{"arch": "resnext", "model": "self-supervised image encoder", "dataset": "photos of arthropod specimens (BIOSCAN-5M)", "train_examples": 48750, "image_size": 48, "crop_scale_min": 0.3, "horizontal_flip": true, "color_jitter": 0.6, "method": "simsiam", "norm": "layernorm", "hidden_act": "gelu", "depths": [1, 1, 4, 1], "kernel_size": 3, "stem": "deep", "avg_pool_shortcut": true, "widths": [128, 224, 384, 672], "projector_hidden": 1024, "projector_out": 128, "projector_hidden_layers": 2, "init": "orthogonal", "residual_init": "none", "optimizer": "normuon", "muon_scale": "original", "learning_rate": 0.036, "momentum": 0.95, "nesterov": true, "orthogonalizer": "newton_schulz_5", "adamw_lr_other_params": 0.0007, "max_grad_norm": 0.5, "ema_decay": 0.995, "max_steps": 13200, "batch_size": 512, "epochs": 138.6, "lr_schedule": "wsd", "decay_fraction": 0.2, "final_lr_fraction": 0.1, "warmup_steps": 260, "weight_decay": 0.003, "adamw_weight_decay_other_params": 0.05}
Rows from block 2 of a small self-supervised image encoder, named by matrix and row number. Rows with one number belong to one channel. Each number is 50 + 10 x the weight over its row's rms, rounded and kept within 0 to 99. All counts start at 0.
Before each channel's rows are labels from the 100 images, of 14848, where the channel reaches its highest value: "place" is the part of the image that holds the peak. Only what is clearly more common there than usual is listed. The data: photos of arthropod specimens (BIOSCAN-5M).
# convs1: grouped (8 groups) 3x3 conv, stride 2 (model.blocks.2.convs.1.weight, 192x24x3x3, each kernel summed), inputs within the group 0-23
# convs2: expand pointwise conv (model.blocks.2.convs.2.weight, 384x192x1x1, transposed), outputs 0-127

place: bottom left
convs1.184:37 46 53 43 42 55 52 48 27 47 55 44 70 42 57 55 52 38 37 70 44 38 52 54
convs2.184:45 43 52 56 55 47 53 72 57 46 53 36 55 37 52 49 38 42 44 63 64 40 65 52 47 49 41 49 57 52 55 37 38 48 83 44 56 49 58 70 61 51 46 70 46 70 47 37 48 54 35 47 52 31 38 52 59 66 42 48 59 54 37 48 63 45 65 41 46 63 59 40 50 48 45 32 54 59 50 40 61 59 49 46 44 47 54 55 54 66 50 44 41 45 66 45 48 52 51 60 44 50 50 47 70 36 49 62 55 56 52 43 45 51 71 40 61 41 53 29 49 52 50 44 45 52 60 64

place: top left
convs1.151:60 44 46 45 42 42 68 53 31 59 47 42 46 58 29 48 64 50 59 46 37 46 63 58
convs2.151:54 55 54 57 49 61 44 61 51 43 42 40 36 58 56 36 52 48 52 54 57 46 52 43 48 67 43 43 47 60 46 43 49 52 48 51 61 46 61 48 48 46 64 42 51 73 46 39 55 41 40 43 49 57 45 33 73 48 59 68 48 49 59 48 49 46 37 51 42 57 55 46 49 47 32 61 39 36 59 54 36 46 38 87 59 53 61 45 62 46 62 50 51 46 38 47 58 62 55 48 41 46 47 31 62 57 52 60 47 61 56 32 55 47 65 48 46 55 49 42 72 60 58 48 52 51 45 57

place: middle right
convs1.96:41 51 48 38 51 37 48 68 55 70 51 54 30 48 40 48 65 66 52 48 55 47 39 57
convs2.96:52 59 50 41 39 57 41 43 62 46 35 50 44 40 54 68 41 49 50 37 33 56 41 66 36 41 46 54 45 27 50 46 39 37 39 45 52 44 27 48 49 64 49 50 54 58 62 68 43 42 49 51 43 53 47 62 42 33 45 57 28 65 64 26 56 57 42 59 35 23 44 65 52 26 48 54 48 71 48 53 61 39 53 61 52 56 42 45 49 51 57 46 60 45 49 45 41 57 52 19 43 53 32 49 51 58 36 49 60 38 41 49 65 55 50 40 47 58 32 51 34 38 72 50 61 55 55 50

place: bottom left
convs1.176:44 42 46 36 45 58 52 46 59 47 51 22 62 48 46 54 48 36 56 71 40 64 50 57
convs2.176:39 51 54 51 82 49 50 55 46 48 46 58 48 49 43 57 66 49 52 49 60 44 46 45 47 56 54 61 35 46 30 61 49 57 54 52 58 60 47 45 61 43 48 62 53 50 51 56 46 58 48 52 44 54 38 46 53 64 42 57 43 55 47 44 54 41 36 49 35 60 44 41 53 39 51 59 51 62 48 59 31 38 44 44 45 46 52 75 35 55 39 48 48 59 34 42 59 58 69 65 61 57 46 74 56 66 62 52 53 35 63 63 57 54 56 34 44 35 41 57 60 56 50 48 42 53 43 34

place: bottom left; bottom centre
convs1.79:53 64 56 40 44 51 69 64 47 54 67 36 39 52 49 51 46 53 47 60 46 31 60 34
convs2.79:59 38 49 55 55 56 60 53 55 39 46 35 61 49 42 54 47 68 49 59 43 59 47 49 60 63 57 54 44 14 58 52 41 61 46 49 56 63 54 45 80 67 68 59 33 62 51 45 47 37 42 47 48 41 61 47 45 52 47 57 58 45 58 55 42 58 56 36 39 46 45 48 56 55 51 50 60 44 49 44 46 65 54 50 44 46 58 48 63 53 30 62 49 47 55 51 45 62 41 57 28 59 41 42 66 49 47 49 47 45 34 35 54 59 65 52 65 61 46 49 47 44 68 59 45 49 49 58

place: middle right
convs1.134:36 33 49 48 41 57 42 82 48 62 42 53 47 49 55 38 54 53 54 36 55 51 49 53
convs2.134:52 60 54 51 49 56 38 68 53 60 43 52 53 55 50 64 58 56 45 42 44 59 44 66 50 55 48 46 28 51 60 56 44 56 55 58 54 42 54 48 46 58 39 38 46 73 53 46 61 68 54 54 56 48 55 65 65 52 53 43 50 27 54 46 51 49 43 51 51 52 46 44 46 56 78 54 42 57 79 47 54 49 58 39 51 58 72 45 48 46 51 56 32 51 64 52 57 62 37 54 51 44 53 53 72 54 55 37 21 40 43 43 52 42 73 50 55 39 52 42 64 48 36 62 51 49 46 71

place: bottom left
convs1.95:43 46 34 54 54 59 34 51 52 52 33 55 64 58 49 43 52 70 46 57 26 46 47 51
convs2.95:51 41 40 41 52 36 60 30 40 55 39 62 47 45 45 42 54 43 30 50 42 47 54 45 58 26 70 55 58 65 43 48 39 38 54 42 43 53 48 60 51 45 35 45 55 31 37 39 63 67 44 55 57 54 48 53 43 58 61 41 53 57 53 60 43 55 51 58 38 66 60 53 44 34 52 58 43 48 83 55 45 73 63 70 53 50 49 49 56 64 41 56 50 41 34 55 57 43 61 52 34 61 54 43 25 36 37 53 41 40 51 53 46 48 24 53 43 52 45 55 74 57 55 53 46 55 57 51

place: bottom left
convs1.145:47 58 50 43 77 64 63 49 69 50 44 67 38 47 59 54 44 49 60 47 52 51 53 60
convs2.145:39 34 58 38 60 27 48 23 38 43 63 53 53 46 59 57 49 60 45 47 84 42 45 46 48 32 49 46 57 50 44 56 42 44 67 40 45 39 52 65 41 47 58 44 51 15 52 47 69 42 52 56 56 50 46 51 48 52 49 53 49 58 45 42 43 35 53 45 56 48 62 52 46 62 51 50 55 49 41 50 58 45 56 63 44 59 57 48 42 62 51 42 48 50 57 55 48 50 41 37 51 61 60 53 11 42 54 55 55 49 47 47 53 37 14 50 50 65 59 70 37 62 57 55 59 50 56 47

place: top left
convs1.161:38 47 48 60 49 41 32 48 39 41 55 32 44 42 42 41 69 42 68 57 45 52 60 55
convs2.161:45 40 49 42 40 68 52 71 41 50 51 57 47 44 59 43 41 68 48 65 54 30 49 48 77 44 35 53 40 62 40 44 47 35 35 61 72 52 54 40 47 47 42 45 35 67 50 48 65 55 44 55 42 56 53 44 32 29 31 64 57 49 53 61 53 48 71 37 44 43 39 48 46 48 61 52 54 50 47 41 51 37 44 84 32 41 62 52 71 55 61 51 55 46 46 45 53 38 40 40 60 46 42 56 53 75 66 50 55 51 38 52 42 41 59 48 56 53 89 67 54 70 54 56 58 45 52 52

place: middle right; centre
convs1.181:56 71 50 34 49 42 54 40 51 55 58 51 38 49 50 62 31 60 50 31 46 37 51 60
convs2.181:62 36 34 42 47 47 46 42 72 61 58 48 50 41 62 41 51 51 52 43 46 40 63 58 57 40 51 45 48 34 44 42 61 57 49 59 61 57 62 58 49 45 50 58 44 45 45 38 64 65 55 63 58 58 62 43 51 56 61 57 56 50 44 59 42 51 56 57 45 40 41 52 52 40 57 41 36 75 52 57 59 42 58 39 63 42 47 42 50 58 59 58 65 48 59 43 40 56 56 42 56 43 65 65 44 49 58 74 29 45 51 40 43 59 43 42 63 53 61 47 41 50 42 51 44 48 64 33

place: top left; bottom right
convs1.167:41 63 46 55 37 51 46 44 32 57 60 37 52 42 49 64 45 76 60 53 45 59 43 53
convs2.167:43 52 46 59 39 65 67 51 48 43 59 32 51 43 54 47 28 50 52 48 53 20 54 37 38 46 48 43 39 59 52 47 47 51 55 63 62 36 59 46 33 46 73 61 68 61 48 48 48 47 51 54 42 59 45 37 41 39 62 52 48 41 52 99 58 40 49 45 52 39 50 53 66 46 47 56 44 48 55 49 48 45 49 35 41 52 60 50 79 46 53 57 46 59 48 53 52 64 51 47 28 57 64 55 61 44 54 47 54 48 59 43 38 44 62 45 78 39 81 37 52 48 20 59 42 44 49 52

place: bottom left
convs1.108:49 40 50 31 64 34 54 62 45 36 51 48 42 39 53 48 49 71 51 66 57 43 49 40
convs2.108:46 55 43 50 40 64 51 50 47 50 48 39 36 63 50 47 79 51 44 53 54 47 38 54 58 68 81 62 48 68 55 49 40 55 56 58 44 42 50 48 53 45 56 45 45 63 55 46 51 51 51 38 55 47 51 40 65 49 51 49 44 53 71 60 57 46 66 48 38 48 42 50 65 49 47 64 61 71 36 63 59 18 47 48 56 48 63 40 54 41 54 49 60 54 44 55 43 38 40 52 49 52 47 58 66 55 48 46 33 49 61 65 59 45 66 46 45 51 47 58 64 67 47 46 43 48 64 36

place: middle right
convs1.22:28 44 53 38 55 64 50 39 56 62 42 40 50 46 38 59 45 56 28 54 61 51 60 48
convs2.22:50 61 46 51 49 56 58 70 51 67 66 52 45 52 53 43 44 40 62 43 67 36 57 63 61 45 35 44 41 40 73 62 67 44 63 48 55 39 60 57 41 35 44 54 53 59 46 53 57 78 51 47 49 47 62 62 57 47 61 45 45 35 38 68 62 52 74 47 44 61 47 39 31 72 48 60 44 44 55 54 45 56 63 46 35 50 54 60 72 40 40 44 51 54 47 45 47 62 48 59 53 36 67 40 59 47 60 74 39 42 43 41 43 32 56 54 37 48 32 36 53 43 31 69 64 60 37 48

place: top left
convs1.137:62 47 46 51 53 50 52 19 47 31 57 48 51 54 54 55 53 48 26 53 47 50 44 40
convs2.137:47 55 56 46 57 54 48 38 36 54 50 57 47 56 52 59 48 39 56 41 35 42 41 51 64 26 66 58 56 47 35 33 36 54 30 46 36 60 63 80 44 57 54 42 59 43 45 49 52 32 51 50 46 47 64 59 52 37 39 57 41 39 51 43 75 51 60 49 71 61 54 42 47 36 63 59 53 48 40 38 59 64 47 45 54 51 55 55 53 47 46 50 51 51 52 48 37 40 58 65 53 30 52 63 39 48 47 50 49 37 47 44 44 49 40 52 52 33 44 55 42 46 62 50 43 42 43 38

place: bottom left
convs1.14:38 64 21 48 65 50 44 42 40 65 53 53 67 46 45 44 43 50 48 48 49 51 61 49
convs2.14:53 47 26 73 61 40 58 44 51 47 38 59 51 47 49 49 35 55 44 55 56 54 56 53 67 55 57 45 50 45 36 53 64 41 47 40 35 40 68 61 60 46 66 54 41 40 48 43 38 64 55 59 32 41 42 51 49 47 62 49 53 51 43 40 56 51 53 42 36 38 55 47 39 63 48 49 66 50 43 56 61 46 59 26 54 38 48 35 56 62 56 42 59 36 36 75 56 42 57 43 56 50 44 63 45 51 46 64 43 60 67 43 42 41 44 60 42 50 58 43 40 57 61 44 40 64 69 51

place: top left; centre
convs1.163:45 39 53 46 50 35 36 50 46 48 47 65 44 42 37 43 59 46 73 57 49 44 68 35
convs2.163:57 31 66 40 53 42 38 33 58 51 34 47 49 44 41 66 32 65 63 40 33 54 48 46 55 24 45 50 44 43 27 44 49 64 54 36 43 38 55 34 66 48 33 41 50 30 57 42 42 61 53 52 37 73 50 32 44 49 41 44 51 53 43 45 30 64 47 47 42 41 59 53 42 49 66 60 40 45 43 45 44 58 43 52 58 56 49 49 66 64 52 55 44 54 66 43 62 42 33 44 59 62 63 49 29 43 53 40 49 44 50 59 63 54 30 58 39 28 54 44 35 49 43 51 57 51 60 37

place: middle right
convs1.68:48 40 44 40 43 51 49 62 51 49 56 44 66 18 66 47 43 55 60 48 46 56 40 54
convs2.68:46 68 62 40 60 52 50 36 41 33 26 51 55 54 43 69 44 60 73 48 31 60 51 70 48 37 63 62 42 58 72 48 55 51 60 38 48 55 44 35 46 65 62 43 44 44 52 50 50 57 59 52 58 68 69 61 53 63 50 47 50 66 41 39 40 62 23 38 56 34 53 41 46 56 56 44 63 43 49 61 36 53 49 55 43 51 45 52 55 46 55 55 38 46 49 51 27 57 53 52 45 69 49 46 42 53 42 47 40 60 30 43 50 57 40 49 52 47 62 48 44 52 49 50 66 66 29 55

place: middle right
convs1.117:61 44 55 41 63 36 43 70 63 52 32 47 45 53 32 42 66 50 52 50 56 50 48 40
convs2.117:63 71 60 52 52 40 61 51 60 67 57 48 51 25 51 52 40 53 42 57 74 51 43 30 48 36 49 47 54 52 64 59 52 47 43 35 42 31 47 46 47 46 52 39 55 39 49 61 52 46 56 51 46 62 45 45 49 41 55 52 50 54 36 44 42 42 45 51 50 65 43 40 49 68 54 56 41 67 49 47 38 55 54 55 67 75 59 40 52 46 37 33 68 65 39 75 46 33 52 55 50 44 56 59 37 50 48 50 48 47 45 50 50 52 37 59 54 60 59 36 39 50 48 37 30 49 50 47