python train.py --model="self-supervised image encoder" --dataset="photos of arthropod specimens (BIOSCAN-5M)" --train_examples=48750 --image_size=48 --crop_scale_min=0.3 --horizontal_flip=true --color_jitter=0.6 --method="simsiam" --arch="resnext" --norm="layernorm" --activation="gelu" --depths=[1, 1, 4, 1] --kernel_size=3 --stem="deep" --avg_pool_shortcut=true --widths=[128, 224, 384, 672] --projector_hidden=1024 --projector_out=128 --projector_hidden_layers=2 --init="orthogonal" --residual_init="none" --optimizer="normuon" --muon_scale="original" --lr=0.036 --momentum=0.95 --nesterov=true --orthogonalizer="newton_schulz_5" --adamw_lr_other_params=0.0007 --grad_clip=0.5 --ema_decay=0.995 --steps=13200 --batch_size=512 --epochs=138.6 --lr_schedule="wsd" --decay_fraction=0.2 --final_lr_fraction=0.1 --warmup_steps=260 --weight_decay=0.003 --adamw_weight_decay_other_params=0.05
Rows from block 4, named by matrix and row number. Rows with one number belong to one channel. Each number is 128 + 24 x the weight over the matrix's rms, rounded and kept within 0 to 255. All counts start at 0.
# convs1: grouped (8 groups) 3x3 conv (model.blocks.4.convs.1.weight, 192x24x3x3), inputs within the group 12-23, a 3x3 kernel for each
# convs2: expand pointwise conv (model.blocks.4.convs.2.weight, 384x192x1x1, transposed), outputs 96-191
convs1.29 [135 125 131  92 107 107 143 140 122 136 129 127 121 127 127 124 126 143 120 112 117 144 149 131 103 129 116 133  94 153 146 180 163  77 104  84 144 139 125 116 145 109 128 133 133 129 129 134 149 143 118 117 124 130 110  90 144  93 121 120 115 120 126 105 111 121 120 211 114 124 107 114 120 113 135 157 124 115 114 146  88 144 134 125 123  61 146 130 148 147 135 132 105 116 141 149 147 119 156 130 134 144 115 138 104 129 119 123]
convs2.29 [105 155 112 109 130 172 140 121 119 140 121  99  82 129 155  98 125 140 150 118 136 116 158 133  90 107 144 114 108 164 133 202 103 117 113 104 134 130 111  66 109 139 115 130 188 138 127 160 101 111 118 134  95 134 116 147 150 162 128 146 127 150 131  81 124 110 144 139 140 138 115 126 134 176 130 147 139  96  85 165 117 110 104 133 103  84 112 107 102  99 107 141 143 133 129 150]
convs1.30 [124 152 129 111 121 116 115 109 139 127 135 122 128 130 126 123 144 126 160 191 183 116 122 105 149 110 133 168 125 155 154 156 148 139 160 133 111 120 136 162 129 133 115  98 133 141 150 130 140 133 121 117 126 131 146 154 161 132 106 136 128 111 126 132 122 135 118 133 121 133 127 130 138 103 147 139 172 121 120 115 116 205  97 171 134  82  69  74  94  92  63  90 150 146 108 126 159 156 109 108 159 117 163 111 159 122 116 146]
convs2.30 [137 135 129 132 115 108 133 115 116 152 121 160 143 145 134 127 150 130 144 132 135  97 123 132 121 194 137 151 141 119  96 113 105 131 109 155 151 109 118  85  94 133 123 146 141 134 143 129 157 122 142 108 108 100 120 104 117 123 118 134 105  94 119 128 177 130 141 166 118 163 165 117 108 167 164 160 123 155 143 140 125 109 159 130 111 110 102 165  96 118 124 149 155  99 137 127]
convs1.31 [128  95 129 130 103  99 132 125 150 117 132 129 132 132 134 123 127 116 130 157 144 132 143 109 115 126 119 143 114 148 109 114 127 146 167 151 137 113 133 138 127 122 127 104 131 127 127 130 103 105 119 145 143 156 124 230 160 157 114 179 109 108  91 126 125 131 129 117 144 123  98 136 138 104 114 121 170 131 103 111  91 139 119 121 129 148 191 110  89  91  92 134 126 120 157 114 166 144 120 112 115 127 160 153 123 129 169 118]
convs2.31 [ 97 127  96 130 167 143 143  91 108 116 145 151 111 121 149 133 131 135 127 172  95 118 130 117  95 163 154 126  77 147 161 128  87 111 164 108  95 119 134 129 126 130 145  83 111 120 100 148  79 132 149 106 114 116 164 126  95 139  95 137 132 105 121 113 192 122 123 175 139 142 187  82  96 125 172  60 138 151 139 114 104 123 146 170 135 155 109 181 139 119 139 113 110 137 111 144]
convs1.32 [129 151 120 122 114 144 123 156 144 133 129 136 126 130 121 138 136 126 137 102 146 133 114 135 115 129 133 136 130 118 118 159 156 151 116 108 142 144 132 126 114 134 122 150 161 124 103 120 104 140 126 132 112 124 143  91 153  67 117 113 116  77 118 140 127 119 112 119 127 110 106 123 131 133 143 114 103 154 157 118  99 132  90 128  70 134 103 143  85  89 123 147 139 137 119 109 159 138 179 122 134 136 128 116 100 113 110 132]
convs2.32 [150  71 120 122 157 115 102 163 123  70 148 124 127  97 100 171 127 128 131 148 122 158 127  81  76 146 138 134 121 153 128 168 102 135 149 136 139 136  95 128 136 136 112 109 139  82 156  75 127 149 153  97 149 117 141 125 133  84 150 126 128 107 121 117 143 135 132 112  94 134 147  92 136 138 140  94 133 158 115 103  99 115 112  57 143  97 155 154 126 130 115 134  83 108 122 147]
convs1.33 [114 135  99 145 133 151 135 145 149 125 133 109 137 120 126 131 134 135 111 138 120 154 132 134 136 123 116 128 159 126 140  48 118 117 118 121 131 122 132 141 143 131 131 120 123 146 117 131 129 130 121 151 139 119  84 196 109 174 254 180 102  74 103 109  79 119 113 153 130 124 122 115 130 127 125  98 135  97 148 103 116 163 120 144 113  96 111  99 148 114 121 116 144 112 136 120 126 185 120 127 143 148 135 119 152 126 149 113]
convs2.33 [125  96 105 127 151 119 148 117  93  98 156 152 125 144 118 120 100 173 118 157  95 140 129 139 102 152 153 142 111 119 112  99  95 119 134 130 124  95 182 152 116 134 139 139 119 103 138 137 125 133 121 116 135 131 101 102 115 108 117 122 125  97 114 122 125 100 160 118 115 152 113 161 161  66 175 107 161 145 157 149 149 172 152 132 135 127  93 100 144 140 143 146 130 148 134 160]
convs1.34 [148 111 111 113  98 143 135 135 166 143 124 128 141 125 122 142 130 132 114 127 115 125 145 125 134 103 109 136 169 123  74 230 140  69 146  90 139 136 133 128 121 109 140 132 142 121 120 125 119 124 131 152 126 125 140  87 112 125 181 116 125  96 123 128 102 117 108 110 130 135 107 122 119 111 112 147 119 126 139 114 138 115 115  98 108  94  82 162  95 122 156 180 116 116 142 146  95 109 139 140 133 122 110 101 100 137 114 126]
convs2.34 [131 144 110 105 127 126 112 129 103 118 113 130 130 124 119 152 158 160 138 124 141 147 108  99 110 138 100 145 134 108 161 202 103 216 167 136 112 181 156  89 131  94 156 123 144 117 140 156 145 115 107 181 146 141 149 127 132 113 114  94 104 123  97 145 158 144 110 115 143 128 115 117 163 160 138 131 105 129 112 112 115 152 153 116 100 125 129 114 113 112  96 118 130 110 106 134]
convs1.35 [121 155 135 116 141 140 140 130 162 135 131 123 123 127 129 134 122 122 137 127 129 119 113 118 133 111 129 139 117 135  97 103  82  87  62  80 159 145 124 122 111 121 136 124 147 112 121 153 138 126 144 152 143 135 117 108 125 100 117  85 122 112 102 133 133 116 124 129 142 128 128 133 133 108 106 141 135 159 145 141 125 104  41  86 154 153 136 131 185 166  85 107 122 146 162 110 148 144 119 123 129 141 137 134 134 105 112 123]
convs2.35 [131 107  96 135 114  90 103 129 115 146 125 164 133 169 121 177 173 125 179 112 104 110 137 129 150 131 151 142 115 133 108 100  99 101 149 148 166 144 106 108 104 110 158 163 113 117 103 110 124 130 164 136 146 118 168 140 134 146 105 160 116 148 155  99 126 139 122 138 151 101 117 178  97 101  99 102 126 137  68 100 129 150 166 109 106 142 113 130 126 162 100 132 149 154 159 133]
convs1.36 [150 130 136 110 118  95 120 129 133 133 116 121 141 126 119 130 132 143 108 103 143 148 103 151 101 151 127 108 166 125 190 129 202 114 106 127 153 137 134 122 143 148 138 131 150 101 108 110 156 126 144 144 122 141 126 118 109 142 135 115 116 110 140 128 141 135 104 123 119 140 119 118  94 105 118 153 140 119 143  95 140  97 186 106 165 180 169 162  61 112 188 145 143 123 120 138 139 132 124 108 152 105 134 126 149 118 137 113]
convs2.36 [162 165 170 153 147 136 124  91  99 137 139 197 132 151 112 112 132 153 135 147 149 180 133 155  94  92 120 117 108 128 108 162 160 125 124 153 152 156 207 152  90  93 100 107 103  96 121 137 155  92 117 102 140 108 119 128 131 116 154 147 144 152 138  77 161 161 155 134 116 123  91 108 144 100 136 132  89 137 104 142 112 142 132 134 130 131 153  81 118 103 125 151 105 126  60 150]
convs1.37 [110  94 128 119 118 105 147 133 143 126 120 123 128 127 132 146 127 127 144 152 132 110 140 149 116 146  93 143 242 175 156  76 165  99 121  96 126 111 115 116 131 136 143 123 136 133 128 136 125 117 124 124 136 138 137 210 149 141 112 186 138  57  73 143 160 161 136 122 178 121  95  99 135 147 145 115 115 116 130 131 130  96 109  95 144 111 120 129 130 165 126 118 122 126 163 115 161 128 149 126 104 141 126 103 105 155 149 168]
convs2.37 [121 118 113 104 148 143  93 136 110 121 130 210 164 125 142 107 120 144 159 124 130 146 115 143 104 105 153 127 128 148 110 223 139  85 119 122 115 117 117 109 142 146 113  90 129 154 155 157  61 127 124 131 101 113 150 100 141 129 110 135 137 119 146 159 125 127 141 138 112 153 158 107 129 124  67 125 102  87  77 120 118 191 148 136  88 122 121  88 108 102 158 112 114 112 126 177]
convs1.38 [102 151 135 118 126 131 119 120 180 124 124 130 128 122 136 118 134 137 132 162 161 117 125 139 116 112 165 144 136 169 183  88  92 117 167  80 133 148 145 142 112 126 126 110 130 128 148 115 120 140 122 120 132 124 121 114  98 170 107 121  86 134 101 110 119 106 160 157 110  91 176 106 151 136 133 117 140 129 126 133  99 118 116 128 106 105  73 121 211  55 126 153 150 125 110 160 149 118 140 132 141 104 105 137 136 144  90 113]
convs2.38 [143  94 132 169 162 107 103 144 123 153 121 122 127 159 167 105 129 129 133 135 149 153 142 121 141 124 114 141  93 105  66 151 113 138 101  95 137 140 142  99 155 151 159 152 117 113  88 143 138 113 160 146 154 110 125 155 101 147 115 121 122 133 165 110 169 143 125 146 152 123 169 114 147 112  67  91 138 147 155 121 118 124 127 129 130 135 134 100 144 140 139 127 130  91 102 149]
convs1.39 [137 135 125 109 106  84 127 141 159 124 129 124 127 105 135 134 128 128 131 145 132 139 151 128 118 132 130 106 112  97 122 115 108 130 126 145 134 131 133 116 140 127 144 135 127 126 117 131 124 156 120 140 127 129 105  76 110 120 180 126 126 116 109 124  71 125 132  75 125 123 138 140 123 106 136 131 115 117 121 132 148  99 128 117 164 215 158 105  39  85 150 161 140 112 108 158 114 125  90 126 119 126 115 193 154 147 122 126]
convs2.39 [164 136 113 108 103 137 136 155 160 149 119 142 152  84  99 126 100 151 112 130 117 100 156 177 161 160 125 140 114  73 125 110 101  76 141 126 127 114 162 127 119 114 130 153 111 134 143  99 130 148 153 110 125 120 141 111  74 154 101  74 108 118 120 114 148 123 121 127 110 104  70 155 145 117 136 125  97 120 135 107 102 100 155 149 118 134 152 141 122 113 185 151 144  98 165 115]
convs1.40 [122 143 119 137  82 118 142 155 189 132 120 127 132 132 125 144 130 135 144 148 124 126 137 156 139 148 108 151 134 138 111 102 105  80  86  65 146 130 159 146 104 122 158 105 128 162 115 139 131 129 136 113 117 133 167 102 121 157  93 157 127 139 168 124 112 121 119 122  82 123  65 133 132 151 139 112  97  83 105 141 101 101  93 109 164  60 148 144 151 166 141 146 118 107 107 105 103 187 102 125 109 142 151 142 120 132 114 121]
convs2.40 [122 129 116 124 132 112 143 184 130 139 130 141 106 118 112 132 129 163 112 125 116 122 134 142 145  96 157 122 104 143  99 131 144 151 146 140 123 113 134 116 134  96 154 164 138 137 146 149 143 133 117 110 146 143 123 138 141 147 115 143 122 185  99 135  96 146 168  85 143  83 115 166 175  90 116 115 136 124 161 122 123 128  73  97 131 112 209 104 192  87 166 151 154 118 112 132]
convs1.41 [135 126 112 135 122 157 123 156 155 135 130 121 119 141 116 127 121 124 111 122 139 137 120 143 146 139 133 147 126 151 153 134 117 108 120 108 176 132 161 115 110 117 146 119 120 163 144 126 121 138 115 110 109 137 138  57 119 199 155 212 111 127  79 128  69 123 162  83 150 118 157 135 152  90 132 129 123 137 108 119 148 149 111 152 116 145 118 151  85  91 133 144 159  87 131 105  93 106 155 153 102 140 135 118 121 141 107 100]
convs2.41 [ 99 139 130 144 122 143 166 174 148 120 123 145 151 132 117 131 145 115 117 155 131 124 104 175 150 150 111 134 144 146 156 135 100  73 127  91 135 115 123 133 189 144 132  88 134 130 139 156 131 135 103 125 122 120 130 155 129 164 136 123 128 139 115 116 134 133 114  93  78 115 139 135  85 129 145  97 142  96 138 118 103 123 142 115 119 130 142 113 150 154 140 149 118 139 165 143]
convs1.42 [124 101 111 104 120 101 116 112 143 115 142 143 125 138 121 124 116 116 146 179 143 117 145 130 104 119 112 144 134 130 161 166 142 126 170 107 111 106 109 143 134 141 135 114 123 129 155 130 130 143 143 117 113 123 114 134 126 136 131 163 125  79 125 123  79  84 140 130 134 138 186 153 121 141 115 149 154 174 105  72 107 150 187 195 113  70 165 125 139 123 145 133 150 139 106 103 131 132 119 134 112 137 119 111 153 129 153 134]
convs2.42 [118 115 108 116 176 133 179 101 112 113 160 130 181 108 141 149 117 186 140 120 110 136  96 122 121 143 144  86 142  98 135  80 125 178 128 124 134 116 129 109 119 134  96 147  69 100 127 154 124  94 154 110 104  87 109 111 127 102 151 157 114  91 117 137 122 106 147 121 118 122 140  92 178 113 110 149 169 131  61 152 101 100 168 139 138 121 168 165  98  76 104 128 119 131  92 123]
convs1.43 [138 125 146 132  91 126 123 116 122 136 127 123 118 131 130 130 145 122 126 111 115 143 137 123 134 145 157 126 127 113 127 167  96 135  96 152 139 121 134 139 115 125 118 134 106 153  91 133 114 127 128 125 112 133 147 102 150 116 101 161 140 153 113 105 107 115 118 132  90 130 153 142 125 117 136 123 140 121 142 156 119 139 165 114 117 161 101  75  88  61 104 120 113 126 154 122 126 146 155 130  98 129 140 114 125 126 148 135]
convs2.43 [ 98  98 119 117 119 192 132 142 111 152 138 129 149 144  83 165 126 172  98 133  83 161 117 149  91 109 123 174 106 133 103 170 128 118  69 141 124 103 116 109 135 107 190 154 161 121 112 124 181 124 115 131  77 167 160 134 103 108 123 112 107 142 115  91 193 187 119 145 117 109  90 125 117 131 145 146 155 118  88 129 138 132 145 141 112 109 117 106 121 107 114 141 122 125 151 117]